{
  "arch": "transformer_decoder",
  "width": 192,
  "norm": "layernorm",
  "fused_qkv": false,
  "qk_norm": false,
  "inner_norm": false,
  "positions": "learned",
  "init": "trunc_normal_002",
  "beta1": 0.85,
  "eps": 1e-08,
  "batch_size": 128
}
Rows from block 3, named by matrix and row number. Rows with one number belong to one neuron. Each number is 128 + 24 x the weight over its row's rms, rounded and kept within 0 to 255. All counts start at 0. Numbers have three digits each. After the name is the row's rms in percent of the matrix's.
# fc1: MLP up (model.blocks.3.mlp.fc1.weight, 1152x192), inputs 96-191
# fc2: MLP down (model.blocks.3.mlp.fc2.weight, 192x1152, transposed), outputs 96-191
fc1.248 101:141116161120116097126138118140159142111074095172124122138110138133118112117142134134102105088145139154111129096098185119119130116180129132153116112124121115150145134109108139100112155136146163143128105097130161145147134118120151109107129129150086136150179140130086082102105134139132152165
fc2.248 055:119154163104124140104106144160139090133135126124114112123174130115130123118127112125123107125130100106114147166149127114116164087107100138147137137160145102173099144135124117151126121104132128164173160131139124123118085107137143148124124098185185129123121143138134155099129115157154087054
fc1.249 103:139142088148115144130154140153125150140166102113173093150104105124152166165170114137126131133142097120098102111131105092134109110127163139138105145140143147125147146111148101128081124152167131096155170107125136126122127076151094130085107170144123121103092120161106084136168129091095110149
fc2.249 070:121141156139119042163134150131154104132092098127113100091107151114120139131130132147153129105103147136133129119136164161110000098134135130142123131132150113129140108121127133135107143116137139172145109134135131097138135128114111110162149123109106127131128149140138131140125130156135136227
fc1.250 102:136154182154148109092130145148142121148122112070100140168119130138077112167116122129132189146115122133126187112122152066129116109149124126104090151108124139136125124134126094142120134127105132132123134052113172103132142117105094124149139163112097131133164070120092154122119145117139154137
fc2.250 066:117115132121133208149100164119141104103150126148115140120138118122150120109136123141131139169143129135136132119150112141141141154118146126104158138116117142117141126137118128127121127137118121096136105096152150133149114149152125135132131121146128155126125113106102122146131109108102138000
fc1.251 095:107102129125144101104117126116161140121116086139102126131146136140180084123080135131128096138151130125109101142112118133195114132130140138157135104129171119113110134156142071120139149081129148136144166106110125148110124109127159132153159072147104146099099092108093127163107154103106101135
fc2.251 164:134129128129117213131125126127123134128128128136131128126127133130114133120128118125123124125124118122125130134133125141127255129129126130130128129127132127125128127126125130134120121127131128104128126129116126121133116128129122135120130135125134130141125128125126132124126132139121130065
fc1.252 106:162169109132114103111101098097095107153100138132135084132082168109076135109122103141127133126121119138146131083112156105138103136157162128105128117149120092085129135112089091159137104150127161151203134141160119134107141122143116173135121107158159153143123146128147122106148096138131120136
fc2.252 069:102106130117168151123153123123133097144111107123107149149139132127132161117130129157124161113157164144134143131138111139077244130140136096127129153130131150133123176124128131146119118123129116028149109128144132118125145111146173100185151134118127154151146142137117141135136126083107116115
fc1.253 100:174099115135148116124163136115138160150085112118137150128127110100136120126102136119092159119165119100115151110098108115121128083149126123113127132138137078173105122102104146143135155130086135142139091125105109133144166105135131110116123111138095162110109140159112085077126118122075137194
fc2.253 121:122139134127124113125137143135124133126129134142133108114126127106135120122127132112147121122141130134122115127138104133130000134127127144112120120135153128137128131151123126132131133125119136162105134117126129115118137106130137125144135124125131125117123120137129146142144129117143135255
fc1.254 102:157128066131148104120098147096103131178141097145143101115130119124156102132123102142138145087130139161123157131110125097113124158132128096114118085141116109115107118147095107160116113160147218149141131126143132113096144119141154156120145129136159195134136121136123158115133113143129136115
fc2.254 058:098102103118141056126108105115128146137117113133114124169146115169130128122112135144143116150169112124134117116129132180136221114114170140106117105129119095105149115117115131128136095109138104064093134164123139110116108141129129123120124130119148133121129140106129134132208148113123137151
fc1.255 101:181107144129116144087112149161116147107121142142103132162073187088143132144149101104117129118119138170138147126110121101143132124113128147154118117136146153091147128128143151134112126195137094167091126108135142124129119137165140161126141122145108120151143095117119096128142123103105175124
fc2.255 061:108132116129110000149116156153125129128132093116113139108177117141116142133116145134108103150146115113131145141114145136099072153126093156133124152105129144125122181125151124135144146128096123144106123110118111133159098123114116104109123104135135164119138134109108141158128131136152115067
fc1.256 102:127171126175142100098156149147141172167131140133120099136135117105177145092145054171088163135112079110107138152095126140118165095155121129113142133133139090148118101141155109127124110137112189144140148141127118102110123109131119136100128125157141111111118078159112108141118106092146117111
fc2.256 062:168137106120136118133123113134121119121169101112127117142144138125129117136081122117153147127121132164090138150136142115081000139152105130141137137154146127132097147143115160129121135134159125189133140139111105119144113118137120152121137122121132136157125131133110137114139151146151145217
fc1.257 095:092133128162187097117120061160143123120096123127139134111091174125109149147165111164111115138146144121122103103151129094131169111154135138124129143167191113172143128115151132117122141146122063164141121117135125118077146100116125148138160143157110124169135152099152146145101074128121128109
fc2.257 062:133108108133139111115106120132152155125118079111118143140137136124114123134122130099129142131142156153126123110143118134108004140162120132137097127097116154109120123109140129125145121120113131084116129139142105132141131108104188137112145130105137129105107098151143119126153158144084125160
fc1.258 098:168156137172108116136130173105153124138130138156157133114146148118113126143100155169151157123107115140124110122071136164160127078151143134138151103160161136137135081123159107138146126115145154140140144131108165162111153094122121114148125098127101115133101126105094094100134132143171130149
fc2.258 069:141078134124132143130106100139151126134135134116149136123094100157136127132139137161105132152134115108125116122121137136102255123142143106119115129113123110115130134119130113120127159112121102116128106121131096129144135143133135123124163117116120132135091133113114128128112124135117136000
fc1.259 098:120110144153130127129165147132144138121120158120157086142108143145072100113127128124125139093127028129104073107108133115181135107142155109137164111148113125125142140161138128124117077154152122111106151108096121146129131073145136128116121127166126115146125150121112150083148152138110088145
fc2.259 113:116138123115132196144126116138121120123146123131143123118128141118131138130133126135134129120129134116118133137142116142126255140139140110127134131133130135129121115141128131130139153145138128079125136137109141132104115130134122126126131137130126137127125123117121125128125115160117116007
fc1.260 090:179079153130140135148144134127131038127163099076179139140090149174128125109106120126108114123169135134133115098139132132126086114134161138145165099107133144156133137115105134113154110097117124148138129113143159163080100083136082090130098115135162134127144126106128131119137149164122139139
fc2.260 083:132129133144146184130125129136126159126131111123136131135125127131125136139136136102121108128127127105119127149130128122122255138139100131105124138136129133117139149117129145132117122147122135075109133132138127108138113129129141131126134127132130138135135132130146119112119129148120117098
fc1.261 105:155122091162143141131165110116109153118118136116138116092100099161158145134144094155113158135135143157102119121145123145135103142116108087120089101117140096124111124116106134126165148138151110147147172112187149143101116128129163145106095101178138108133134105174115117104094113114132155174
fc2.261 079:132143127145133129153126129126119147088120110126165120128138111125110122139128124104135119166131103127140128109125121118127255119137140144130131123120139118131127132128118131132131098119117124152120123118099096121129112147137092121111123132113141122141136146122103129131159136152110152128
fc1.262 109:145148153137140118115167125156100128123109113086125147149107132142123139092130132127110185138149096103130119139125099116156125118134158085141132109164153171145192125133123102109122110143144119166142140082147104139080108141143098174088123138119126098142095137131140135150150137118143163168
fc2.262 098:148122126129145127124164129120122137159130138130117137114142116126129126128155147123126139124135121143120124149123158128118198141127133115126140132124116108106139121111099145137131136131142123115130123134130144110148151117140130124103111109133116141137117111141146129123128124124136114035
fc1.263 105:125134099159127126125106181135087111145128135126146100115083162115137157175079104172157134135099096128123079143118183123116115122117133108106124111157135103135135104148117125196147115115143140155133117103118121135075135124107107152128137133120162174118143112122127116110149125123098141139
fc2.263 093:114138125109141127111123126116150149125139117121132140145166108141119129099149137119088141102149141148108146104127123152118255132114118138120124115129124145139131135133123112115121140120113132068150130124113130135111138133125144125127119137115121120118108151119124124134127140124138126000
fc1.264 110:126192144143100193117098115123103168184088104099143142137148135119131127162127128131117163133133112131112118102096136085145144122132145119118201092109133115140136126120138120180148112105133148192076143101110124139109151143139097155139129140116085166148135098161146141143124143098129098154
fc2.264 080:124114122123122191133158116161132119118131137122113141132142131168122137113113127120127144117118122121118136143121118133108255133137129141124097142140141131115116123137167107129121123136121120042099129129121125125141129099127118142127130117123127120127142120148118129137107106146148124030
fc1.265 086:174137125131140134105118077091180134149177100143118155170108161113132103121100095146150155134092103143126135124122166148122134095164098143156104137135097137139138121121141130153171117124108123137141091146130102126145129136081111149078161108132126139175131094119140133121135141108138124147
fc2.265 043:096138138094119104121103136131147113132127105072112150121173166120126143149131125119081125121092114104128129159135093168107069119113099147103128128138134096119131145172109136112097123133111095255121144166113130143137150121153155084127141143122159128101160136099119101142157113178116123147
fc1.266 094:130135108146129120121084146092126171151103146166141128185119156094122189141109129174126130126115120158116116110088151108145117131140107141089126149161110112105114127106130100148112107092114161129106138145096108099109156107118140174114139131131127100118077136187121119179152158060128138087
fc2.266 079:129131125119106132156116109126121136132133124134117124093145110125115125111143136116124129117151164120099131126127099101126139115127117163125123131158147139126124124137148111143111128120127121189131126135155125148103139111142125146138123116149154112115134127138148106134142123159123121252
fc1.267 099:130150157139146119091154086117123164128149117163114156126064130101094133128144118141078130140129123176118116116089107082154113122148095117099135094097166153137131156135167165150171133144144101129107177117193126093090128100117109112144136137148177162154131129142110138155160120128099148129
fc2.267 095:112145126113137114138121119133133128132138101129150117117126130133137136118135142125144114109114114133110137138119141141115255126123116135138128119130129137146123121130118099119105119138121124115121138126148154122141136132128126130113131126122110126129122141143137126121132137126126134167
fc1.268 105:141110178148136140140120088109125139132146095115112103119125173156124103147146145162135123108183116138111115138089105134074087130149142133120166144144182095149144150116150161140146137072139098139116114181123113140117123100074106160097171135129144145120123167121135110132124120122148139136
fc2.268 052:125138096115146078128133098107152134095133137143153114117123152110153105171112117165099155079155161117132159154103091157115144096094115148130125077122130133128120112119111122149159118141153111059106123135134123122146084139145108147093129162116107138136101129134129154134095136129129127157
fc1.269 108:136108132145124153110156125134073144135136083120128140129106121114085131154116110138148110102159118140125117110109113142100118145126169127116138148165162159108135110133117115153156173135072141151132135163142164130145141115117148171099185141133133147113168151130116092120125093135118139117
fc2.269 055:140143078122147049171088096134124117122113157127111145135148118141133170128150156114147118128142091119141132113107139142159160121164140115129148162099110097169105091116109143135130142113174138139164080156117119131144137139130133142162109108090137119117130141118129145134111103102104110170
fc1.270 091:136129136191109165131147106131112107149076104146121147160139137164126126156125131111092152089157092112148103120153171118105110103155147120142163135107150127129135087098138125148098066120169112102129130152129106140148129122100112159112110142159089155118128141107114125126160124116142118144
fc2.270 133:128131131131130229131128149124126146125132109125119119117119111133122131124111130117130145121124126121123120128111127140123255125128129132128137121128133139125130123121118131139137135138131124059134129130124140136130132143129127134130118131121136129127142132135142125134122118115143130114
fc1.271 100:117132150168114128180113129135105156138098141159131140163109138109110133147107165111128159069168119137079113125105156085119111128153063107091077112110154147139104130182124121164145118139119151143091123106134134191113157128129109119122103116167105151115123113121130114160131146116118096148
fc2.271 086:134148127113119041107143140134120111122133123091131122123110141150153117119128104148140152134103120117147121134144118114124000119141135104112120097141151117106136155159112125152147182123151151060123126119136131112129125134128131111119138112128151128107153158114117140129109133095129135154
fc1.272 096:144145130110149118117124116137134128136124148129109115147083171126130105121158123131128114145135106111098138112119160133149086131151113148144156171112149072121123169163126114166127142149130147125158108139097134100109164138120188123089138103109120101117120104123077143130135171131081152128
fc2.272 063:163127110102134150106123158142170143115125126135122141142128116113096129153136116100110125141115145124129132120126096141116000137125130115136152121131120142123091136154119106105126125133119125159136137134140122142135131103137123132138139132120116118157130134155142127101131120117124124183
fc1.273 096:161125124091159122113105145128096092141092138097095126116133163153067100139107114149153150096148122160124104127162096109122072114140151108122096151155143131096148114124137184198145128110113093147135127115133132140113126105099131106153093172127133127130150095105132120118122102128085182150
fc2.273 061:112108125128143000098113117128120134159092136108129133116128103095163143146120129150112121138154150139110151112118117106135027091129155140109116109138131122113131167132137125127137114114105151157114161153170130132114121137136116130122106140107121118102114116115131132150126168102094124209
fc1.274 102:128158164149127084118117166141128122118093082099139136143100087136096115178137126084149195149137124146120092105119127105160157106149146109206142088133140084160136148115144121135125147126151125144111113110151186136126125072122129096105117087129111102148141110128116121151124129140088122131
fc2.274 076:103118118123125214103136127141115128159134125142140120118140125157130099113143104141121123129121117111142130095115134135130255139144128127126127122149106108112134132084143123128146117124145113111105122125131102118120121161126125146122124131100140143134139145178131118149118136129122150255
fc1.275 110:141160185116140126157115162098135108170093133120125100169135164130121082103141123100131091105174117150093101111108194160139105134145096148118151116145133145128107135139122123144096123127126105122152141136144160151113141075141105150111164133155122112128120131127092124144147133111090110159
fc2.275 146:120123126111131093139130126128122120132128123122130122125126115115118127126134125118140139119120138128137124111123134124133000128143136121143127121123122136148122127117119135124121127123134134180142120120130121128117135136128138134118133112122126127140131137126125130110132118132109128223
fc1.276 092:126137165143149105154101128115129156133116124085151140161093110164103118146111133162143165130169115102077125126123143141115153144148110133153077121134125120141085106158081159160149100147147149125124104144103118134078166081107140139097100101114123159115094134139162126152138137114089116159
fc2.276 051:126163132108170036111094120146142135108075136128144142104127081147135131127128116150103167131119101133168120111135138129109062116108106108154150141098106157106144125114166116113160133150092115178175131107164103115147109123098162157135157127137140151122100152122143131112114133132150152143
fc1.277 091:117172134127157087120117178102112151146152122120144132158118099118162130130098122128107162162119133129097162111095111125156099122121107100150152105139156145150122077126128111127147135122141116166144109083107092118073140100156156104119131128143119128090130071128115162154141088125099094119
fc2.277 054:155122106113117195134114108113110123121145119136112152095125092144129121115080129128115139100145172134101163137116135124129029129115162085165099084131145128101149132108103150150119127141132154096114174110161091115116104139115129089144147123123160121153138160160159135122118133137121170084
fc1.278 095:116136113128136149135136130144091144120075127088148116173129162136135152067090159171119149124114110114133153094096131145136096142159127155121122105154130117152183118156122087136164114141124129136108168178142101125110180134110113113132157086101102173095105119140126101132113106134129147108
fc2.278 126:136122153119138139134117127124126133131101112125143118135126145137132131111132130141140136128119181118121138135138139144127255129147117113148108137122147135130142115126134129103138131124133133132097132128126119136113128135136123134120129121120133130133139126140125122123135121125127136165
fc1.279 102:127128123127110098159106157149122093156097121126136125150106172131111109134143138125146171143169128121113125107140111132163113139121116122124129103134129116107167180126101108147108073109104106158116162125116119129109120064112116154089108146147115085136099113141121141148183149111120137158
fc2.279 213:128127141133128208126125132115136118124136134128131135127137126139128129125129127122133129136127137123131124126130124127128255119120125132136124130140120124134125131133130122127126134126121123083133134135126126134124115137114124133128130138125124150128121130133137127125129134126132124030
fc1.280 095:139165092164174105157114117119121097115118139180132116128125178109129141105136112162148129102128129160078133096140159139132105161156171117118146112111134172118158142135120130116123138131147151111163125081126121145117146124142103103109130102171092094134110165098111112140101100153125170091
fc2.280 048:119127121123135089138137113129112163124112149135139130103122124143115105145146138083119140134148097119171142151131140127125000102152099154099144127131103084123119105149137168124142121151127121080121156131158143110127103134119145144108110154151112167118142152154165151128131146144146146152
fc1.281 097:101160102110130124121102139107132133106104125132169131168090175129100144148109142101094119136106093143116112104124140113126143130152131120126089107155126086138128105100100085105165147129112137136123160142195149151139164090135159117110134143168145112113147110094169093166096148126146160133
fc2.281 055:177105112140113098143127116129144155144103103123119142127121147124149115112140150142140117109130117115137118093095132142117255102117107111149151149155151136138136149119105114104084149162116123114133118100118139107125166145120138149162143150141101126142123128130152124116103127120131157125
fc1.282 107:073123121133135129122128122105113126093149122101123122134136171096151147141095146156128158121116105116098100124064166125160092115144132101155072120156076109145131091165108118142129149083133128140123149083162141148124126107106152143122141163142129135142151154092135168140168081135140144103
fc2.282 068:127101147172165172099105118139111138161120138099114141100117135147158113113130110145116128143112144148141133128136163107121098177094167111114125151094137125098124117151132123133110109132136135086113109128131114126148130139126124138131133124112139167148155114149127132111166175121149085174
fc1.283 105:165140130121141176122126155129150143131121110121108127125132131092133163119174119160092142103148102110104105100115166148165094114107133161106126090148100120154153143108118125133176103144119124124128114115126097130138127099117084128156151144154131163122132131140106087068193060084116159114
fc2.283 108:116126118126120034118118118148109119134103148141124133145113124135147105139108115131138123142119106125142128124111148123137000132134129112124124130135131146122115124133127142130137121115129135198134120132118119131155124145112137130111124138137128137132132144123139128139121140116132123255
fc1.284 111:159159124182121099080137127102147157144088134148124144122118114104099143124141113175078110095109114092098143121095139106171112131132104138156170172149140142123138141142131116165094084104114112179147114128148149128078118136121116145102142119152086115185140104144122154133120151131094173146
fc2.284 180:135124135128136126116117114117119116141130126138127124120130130142134128119131123133131135126120122142125117114138128122132000131138123126133118123116143114116120117137118133135133132135128122158117130121131131128126140124123130136125141130137132130119134148124126133138106144117116124184
fc1.285 099:139135146177116152107126085088135152101127108132108132160134136168163126135108104111083131134137112182113149080121104102134114103113129167174144133124111121126136132104113130134149162097084103116139117071134137153123125129110142157169143157111128133142129135160131113109145134126117206132
fc2.285 083:123124129106148215138131131130129115117122147133122129111110121137111137127138124122119145120132121122111135119128139140125255156128118127113120138131124140123123120132127111132103141124131139038141137128118152144128126142120138109117116118120139121139115137133103114136129123132124118000
fc1.286 105:118124133148132102130100106114114162147109087140113124127150103130113111171121084159136151074130148124101092135133150107108154122120138152160134104133139137151155133108149155130109131138107148154107141128179163148121117121153146120103186091145063107167144163101119103142117129137112130119
fc2.286 143:133141129141112193122131130113122135146127137130124117136130112125121130129126122119126127130132138140129137111118135136136255126123120115134135133134130130132126124149132125129134132118136123094137131129126114149142121118123115111137118116123114130125130138136128157131113121136120122034
fc1.287 101:139155143121138126150132094132158109139112126170117126126137169133076118130130105124157127123123121136094131152123147076152141125125128108126125094129156149110093106141136076135124127121109170161141118131145125166096126090105135153090113190092135103158122121103140133111134104117114123134
fc2.287 120:137135140136129115113113127110145129160118146120131130111137123121131134143108125123134108144126141132114122133137123127133255133127131146108113130130137146116125128138134134119123132130128130003127128129122147124139118140132127126124134134118126138133124123133116127141139128131125128055
fc1.288 110:059139067183135158137116174123091140112111102094123132110101104102108151160116123110117142132143090097130172160088109094156124137127124123154137132133151161127184100131103172190084131115146127145128142079114120145116130133130128155127127129129072143127073151148136103143120168117106139127
fc2.288 066:115143110140122139081136094143148164121123086128113139125129117115121112121125144123138109093144132145134103145114152092156159159112122144127110112160140129131095117106154164150123127108109082191113166126150107123145123127152123133121114135145137130102157121176119144118126149134164106255
fc1.289 092:121144116136136125169109158133121128142119069135159139126146137161131118171195135133147126087132141185114116122090123137134111135133146138129093108148126102099170157130124100110138127131122165122125158147156085142121088118114156114121103130151120107141142130174109162174124138153105161150
fc2.289 062:143188138156141175122114113152143121123108147104114118123138143106129131108130128148150156125140130120103135140150159109112048142138142121132138117087131141135143141143123078113140123136135119097114138109174137144130109100135097122155123141117132110171124145158145119122110104105133114255
fc1.290 108:145117114173135114081124149116077117146141147142140109177094195141127132128124116157109147124157126139131137115127163101116155133157153161135134154149145115119163125175128111145153098185149122102159068121122156117079103092125142146092137093145136174099078137138113131080099148142121118123
fc2.290 099:126117124145126239137131125122127138113132120110124099132138134115116127113144130123145138127127152117132128114137110137124255137127134145132135135123127124135116122130130145112122129136119112090124135124135124137135131109159100108111114138131127151136112142160104120132147120123152135026
fc1.291 104:131149139119149125137109169104152154141140147135132162128135149161090151201097117143126146146118099139118100104100131147168091127127136139144126158119154113119146116095095149160159106127136133164116148130136143172103149105119111099071166139107120151115108124110103142133063131116111146128
fc2.291 076:118137140146121111131128110136125133132135121104120142144113128117135122125117131116119127134149129113118130117129128123141000109113160119111114123134129141092137122115121126122128133120135094202130107138135123104127137127145149136139126126139123108133095106127154141113137156128142126119
fc1.292 111:117123122167143112127116109110132106125083151124152132151130135097095166121151102100144146106153121135101188090080144119169130107166093103110093111131124135134108110145133100123123121119126122148197110122096182138133101136161149152142122169130084121170109112150125142142136123124111123152
fc2.292 089:129138172154114032105158160127145108115127138127123139125137147132116133154137101134157119123132134103130163126106134130110111115109119096115115141104139122136107132151144109116149130126111093123113130127123153104089130151161125146108093122122111129131120131138125097151117113131132146155
fc1.293 097:118099123139142151147171152141176127158114088124142149132138151134125105121110135115108164096130126105106066109132150106163088096099125148094148127144130141137155141153151120108133107072123131137119172108126134134100172112166077108138167090152115108126109135130116149099138096146118095156
fc2.293 105:142120124123097154131151108129130110136143133135134127133122126136122117130128122144139128155128143153128118137120127122106238128133141116122120123121110120123148137127128124134117143121126126045140127125122146110132123138127119118140122127128125137137143117128128113110128120129133126049
fc1.294 101:116158123103131090135076119120130143162127121118086134125146160121142149152083136097105137129146146173115103123127137149082133132130104149113165073116159092139176101128149115145127121118139095130099095105114162119095140096127099124160150099150125155173072153125126175139120124150111124137
fc2.294 076:137148137161141125114127130136147132112135120122123137105128134124110104114119128125118131133130153138134129123146109134132255152130139111130134138123114125102125132112108127111123129108109162038141120117126166104129136116115142120117135134127141084115132127129127135141125129128134094134
fc1.295 109:098126143136155112141077180095125103157131147090145102152078120125063143133150142167120141139149121153122112148106144133124144060143117112121131107141118120116145128176099135137136144140132143150122126126158079197116127107149099156108149087119105151115125126133114127145133115138131186125
fc2.295 116:136137117113132099135147134141134117126140127121126146119136134129125118120116145129125132119133102135132133129146127111122000146115130132122144126139117154141109131121125126130125117129124121206117140131131107111123118121134129134122132127119140117128109126121131130127130128132137141228
fc1.296 108:139117158127100122137163139085118145185125145116130177112103165144157120120102131143144152161139124147078092104076130149152117143110105173101121082113146093097107119152122106161145141110109137197113134108106122127103132136133121153110146135130108119133115128130140136118119110166143107159
fc2.296 092:139137126125140200136151122135140114129116129152162112131129134112122141122114140106112133121134115119144104099136129126114255111106128108142112122116112130154124103117136127113138121112136130177118108138104109134103149132106114116147128127153104140120136123113137123137131112156121137129
fc1.297 096:162150137140123125169107160143116147164101130128139103120112154101145110133072125150110117106152117167110136124089126141103105130155173143140115112109163132131152098128178067127111101100129141118129100126138139178134118112106088136137133083133141119115091108130076163140167144105133135145
fc2.297 152:130115133127118203126128126121134131130126142128127131126129131140142117123123127126122130129123134125134117144128128143120255127130134132121120116126115115138118135134134122120127142137123133050140130127132132137123131126130130133128118137132125136114124132130128117127127125132135121080
fc1.298 098:100150082141157120103119122115135122122127098112155131156139137130117164152144107166110168078142147143110122084115154056132107139122144102111113106132083146145157097102157180156143112067127133106139191125138148145110136112126172147128118120132126126099131095115177101130140093155109074109
fc2.298 073:131130137119106178138142114124115135125145123105109116128144111115131117099118139140171147142142139099118117126121128108115255140159112102147134147101114115123135119120098112126146129147120139126121125134141105139134110148074142090145152120114137114136110129127104135119128144114125124121
fc1.299 096:137108127106144134156142101129117125106139135094190115134123135143125102172115127110141109125109114121114159152128061158137080127159089101149135180121097121145157124107154059124191121151101118114130129099118131165091121153129147103115144137118092147185158114128112131160137139117125139113
fc2.299 143:119124147129136216133119136136122124120128137124130116127135129132123143132127121131124124124133127131121128131129135134128255146113123124123127114137122129135133131136126122135127127138131129096128126136140154124125122128132116125141131142125131129118125129127125143132124114135129130038
fc1.300 103:125143110118132131160151176128108153108129116124153114176100118148135117143096098132140170144126084106109134138150165105151115090098130125169117100148098130154136145093135078181099105147109145144150151141126130108083109126151133157105088149137101124159112110137094085121131131104110156179
fc2.300 067:139137163126127136157102149127096126121133115132109086102139116117120113129179154123149139107114117150133101112153148160119255118109126078133144118151153123082145128109118125142141146155123159134095127081135121139139108111083165136135125112146123116082145158192124125115157152119131158102
fc1.301 101:077104124156148123107148153110129096113143151132115125118136138151128142121067134132084183094110095139141131104120134123168068154140108167148133138144137123116138093134149123122106142110102129128124157085111164180141150152112139125139157136113087158135134141107127141162137134146067100100
fc2.301 069:133123106136132242149131093156138164106132122124125128135131143117108118152099120130144112147124131106117119153132114117127255148126120153131134118131139118108133127116125127119099138116118129188139132152137165144130118112103139140133114120106112129121135129103086115108142135126139126164
fc1.302 109:083190136121150147138102163140097146164102145110120109113135151117125097126159138163132144166145139139143155125115143067148119122144133127123145110134121164185133132104139084182142148116159110148138133081116151162089111087148109139137135090159127126125157132095097171109194132115115133127
fc2.302 191:120131146121116166117126124132114130134132124129138129128128137135127131131127117123117131129135133126140125134120132129131255134122132121128129138125114138110130122139128124137112126134142126100134124111117139129140136130131123124130108125131129126125129121130134134124116126132136129067
fc1.303 100:131107182108097121139145104189113143113112122118062126145094120105138122109139115133119143112144103148116096137054102087148106073149101115131138122129160111102161157128138132179164156128135152177074161123188120113122119074119110150137144155152162105156132134110123093118148106121106142132
fc2.303 140:115116124122140173139131135134136119138132127138142125116128118137121127127123124123127118124120124123118120131133134127119255113124142131120124131120127133140118127130124129130146118132121138119121104120128144133125121121131121121133122128138133126136130134125143114134115128123119121093
fc1.304 107:123172126124165149098154072094117128166102133127156131144121135138096134141112110139111156111164136147108143098128097131119135133141093146124144139130130105109107157098108100139118166160173145151119124084140165128097108109099142133114087135141132131099111129137122088122104133178116191112
fc2.304 084:122152103134129095105129131087119129147138141104115155131162139133150152108121146130131069142138112116125117121142145129144000121103127110116121135124152115142132126129127112138139136133134100129150119148113129136110134134128126161125130136129114119117132123116144134124119155114115131080
fc1.305 094:144104129112137163142122089131102189130088124196159143102113154095094112113154095116120143110125082107106100107108107103117128130139078129135108101130155168157149121135139137112124154079131162134054117126141130131116159129085110111129128103137149112178118117144141118133126147100133136151
fc2.305 102:137123127133122154128121132145127126105136130117115140131132123139129125145144129117113117125123136139134099128133126145116255111141127127139117148145129148116127114144144126104122128133108134046120131116122113109120116132113129128126130134132115123127129121135116138128140108113149144103
fc1.306 101:125112132143120140094162096102145157129067131088108113115130146142132141118143058116115125115116112100088120145095109121185123098127126169146133120134103147160169096130133127130131110137130121140129180135109152113123122162103155101132126090165158128133125076120139150142169062097126163132
fc2.306 090:128123136139123149117115128123121130126122135115133141155128114139149109138135123146121141122132128128143141139124120148114255128140132148122130118143139130134135111158132124146117133126125125066132123122144147151131114111142129133131134131126123121123106119126148127128104135130139142093
fc1.307 106:133172156149112096137152138113133112122121122114165109163097138106055145147125125123148159143104104122148115119105136143135105096137090130159141120118127127126123100122130119104125111111150170165142167047083124121084149131092133152122102099157119106144108129131103162158154098152136121109
fc2.307 123:134120130139131194122133132127116131114135149132127136130114147124123127118128131120128109147119140124129138135142133125135255115123123118124126125121105144129121129122118126125120124135130132063128161106118121123161118130128131121129136120132132120116125122141135124140116127124133117000
fc1.308 094:104109145111137109104089138059105122110098137104139114099097133161116153158119128120120169119126109148111099098110099159156125151157119112119122141162160119158133106108109096122152109109101145120112155149154132136107125120138141110077128149121138108126108126109097121137110130123142115126
fc2.308 126:130118126136134221135136124131127117115127137130135131133127126123115099139134125116120130145118153128117129119140125127122255124125130121131132129140122110132142129132128139115127122122139145068140130129111125109139120118125126132127114117130135131136126123123128138125131119127144114017
fc1.309 098:124165090147109160094131189100143125117137077107152095126125123132119141149134102143125163091121092137126130090159171133141073114123098157161165131167151141141099145104137135121113139111132143096156161113177103156114109159131117159127112130117141138141098129118121143157162096170111174112
fc2.309 071:114136153126136255131130111120149141108158143123126128152115134136156122099135119120131116154139115082126131096119124149150164118136159117137161107120142138115118137136133130127110104143134126220108138142115104132111139155131100111124106108137097143133092111158114122123122133118135143255
fc1.310 093:127123101143129173144020090114135170135105119115057100069125140155081163146147149175142156110145109123109140131122128175127118099122153153106096128134127137127166120102101132121133140155094155120104110117150092120104181152116102109147159104151120164147134155119122142129122125143119119155
fc2.310 089:143134138131132100113128145111136128133117127107129121113108154128136124133136126142121117139133113138138116118103137113151000138125126133125130118134112103136136145135135112106127117143134138255135143142134129160138151122121117129114131119117119107114135112144149126136129146122123115211
fc1.311 100:145158110170140108143094093120135147107100139155159120113101151109173107109090120120157142122120129121139122121105156096126148123160122136118085145139190095131105151126152106143142101110097139135139103126155177123138117119077139177115180139153117096133122122136140127116117112106087096119
fc2.311 091:107138115122132117125134127123135135109128142144119143109156133123115125116142139100118128122141133137116125122099138148140255120121125137126122123130131124134137117132129138137131130129140130065112097138110160126124150115136130120128139134121135120121141110112120105134130133129121130034
fc1.312 105:164108138129156159135135106103115099148122128182135125086117126148135123164122070161131144124142117121096100146091146139109119137135177122124099120152146074167143098108095099146108120153125143129143180132143059114112158119124140132114187141124160131127133146157123172145116075122127145131
fc2.312 205:123126142127124214114119137122126125134132122132130119128138128132123130124121132135127127135122133121134133132113127131124255120135132132121131132127132130131130127133124131131121126118124125068136130129125146132121126133128129136138125133134138127129133128130126132123114129130126128113
fc1.313 100:137158135129125133082112109147121105136128152144138164164148147106104134103130142127138149117138092108140159097106110096140136164135124158131112138172163114092129131188128093138108130109172130111107116097156128132126136102043072152116157154114117138164148161119157113126157116114133152161
fc2.313 061:122109127134128079148116147112115135144113126113154139132098148161139125116115107113108120139138148142130120087135135123164236142118133137113108137151124104099167106124130143118114125115116111079126137131122138118138086139152123145132133117115161102153099140149109125140126159147138106153
fc1.314 096:165158117149144154147154111129158125127137118083096107113140160109109119163151156110108134132150120147142119087045116113137133087150064134157140150158156159104180117125144105133113132115139155111140151100164129167105115123123111116126104080117143078168116098125096142135131148123124128142
fc2.314 060:110110129148131092140149130141112111139123150158110159131132124106126109144154127142139113114169131092119143099142090147146091133128110158122157118069108157144113144119165132146153098142145119244126117139157112115149139133145133109098101159139119135141129101118125081177134139125116109182
fc1.315 105:157137128110158111128170115104144157103089077163116120150088130092129132145143087139088131082146113146115123112119144084132126096145126113142162116157106124097144150108133124111129151116142153124105129148176160107122145153109108119115141102179162121163110168182122120145170165140110131137
fc2.315 095:140112150113166219103125115133136124117123127127109121139127132109146134108135129113140135134138126118126121131110122136136255113136162138117106135140136134131129134150129123131123121119122104063134124140124151139114125145131127111154134124115111154133137128149123109116144134152141109255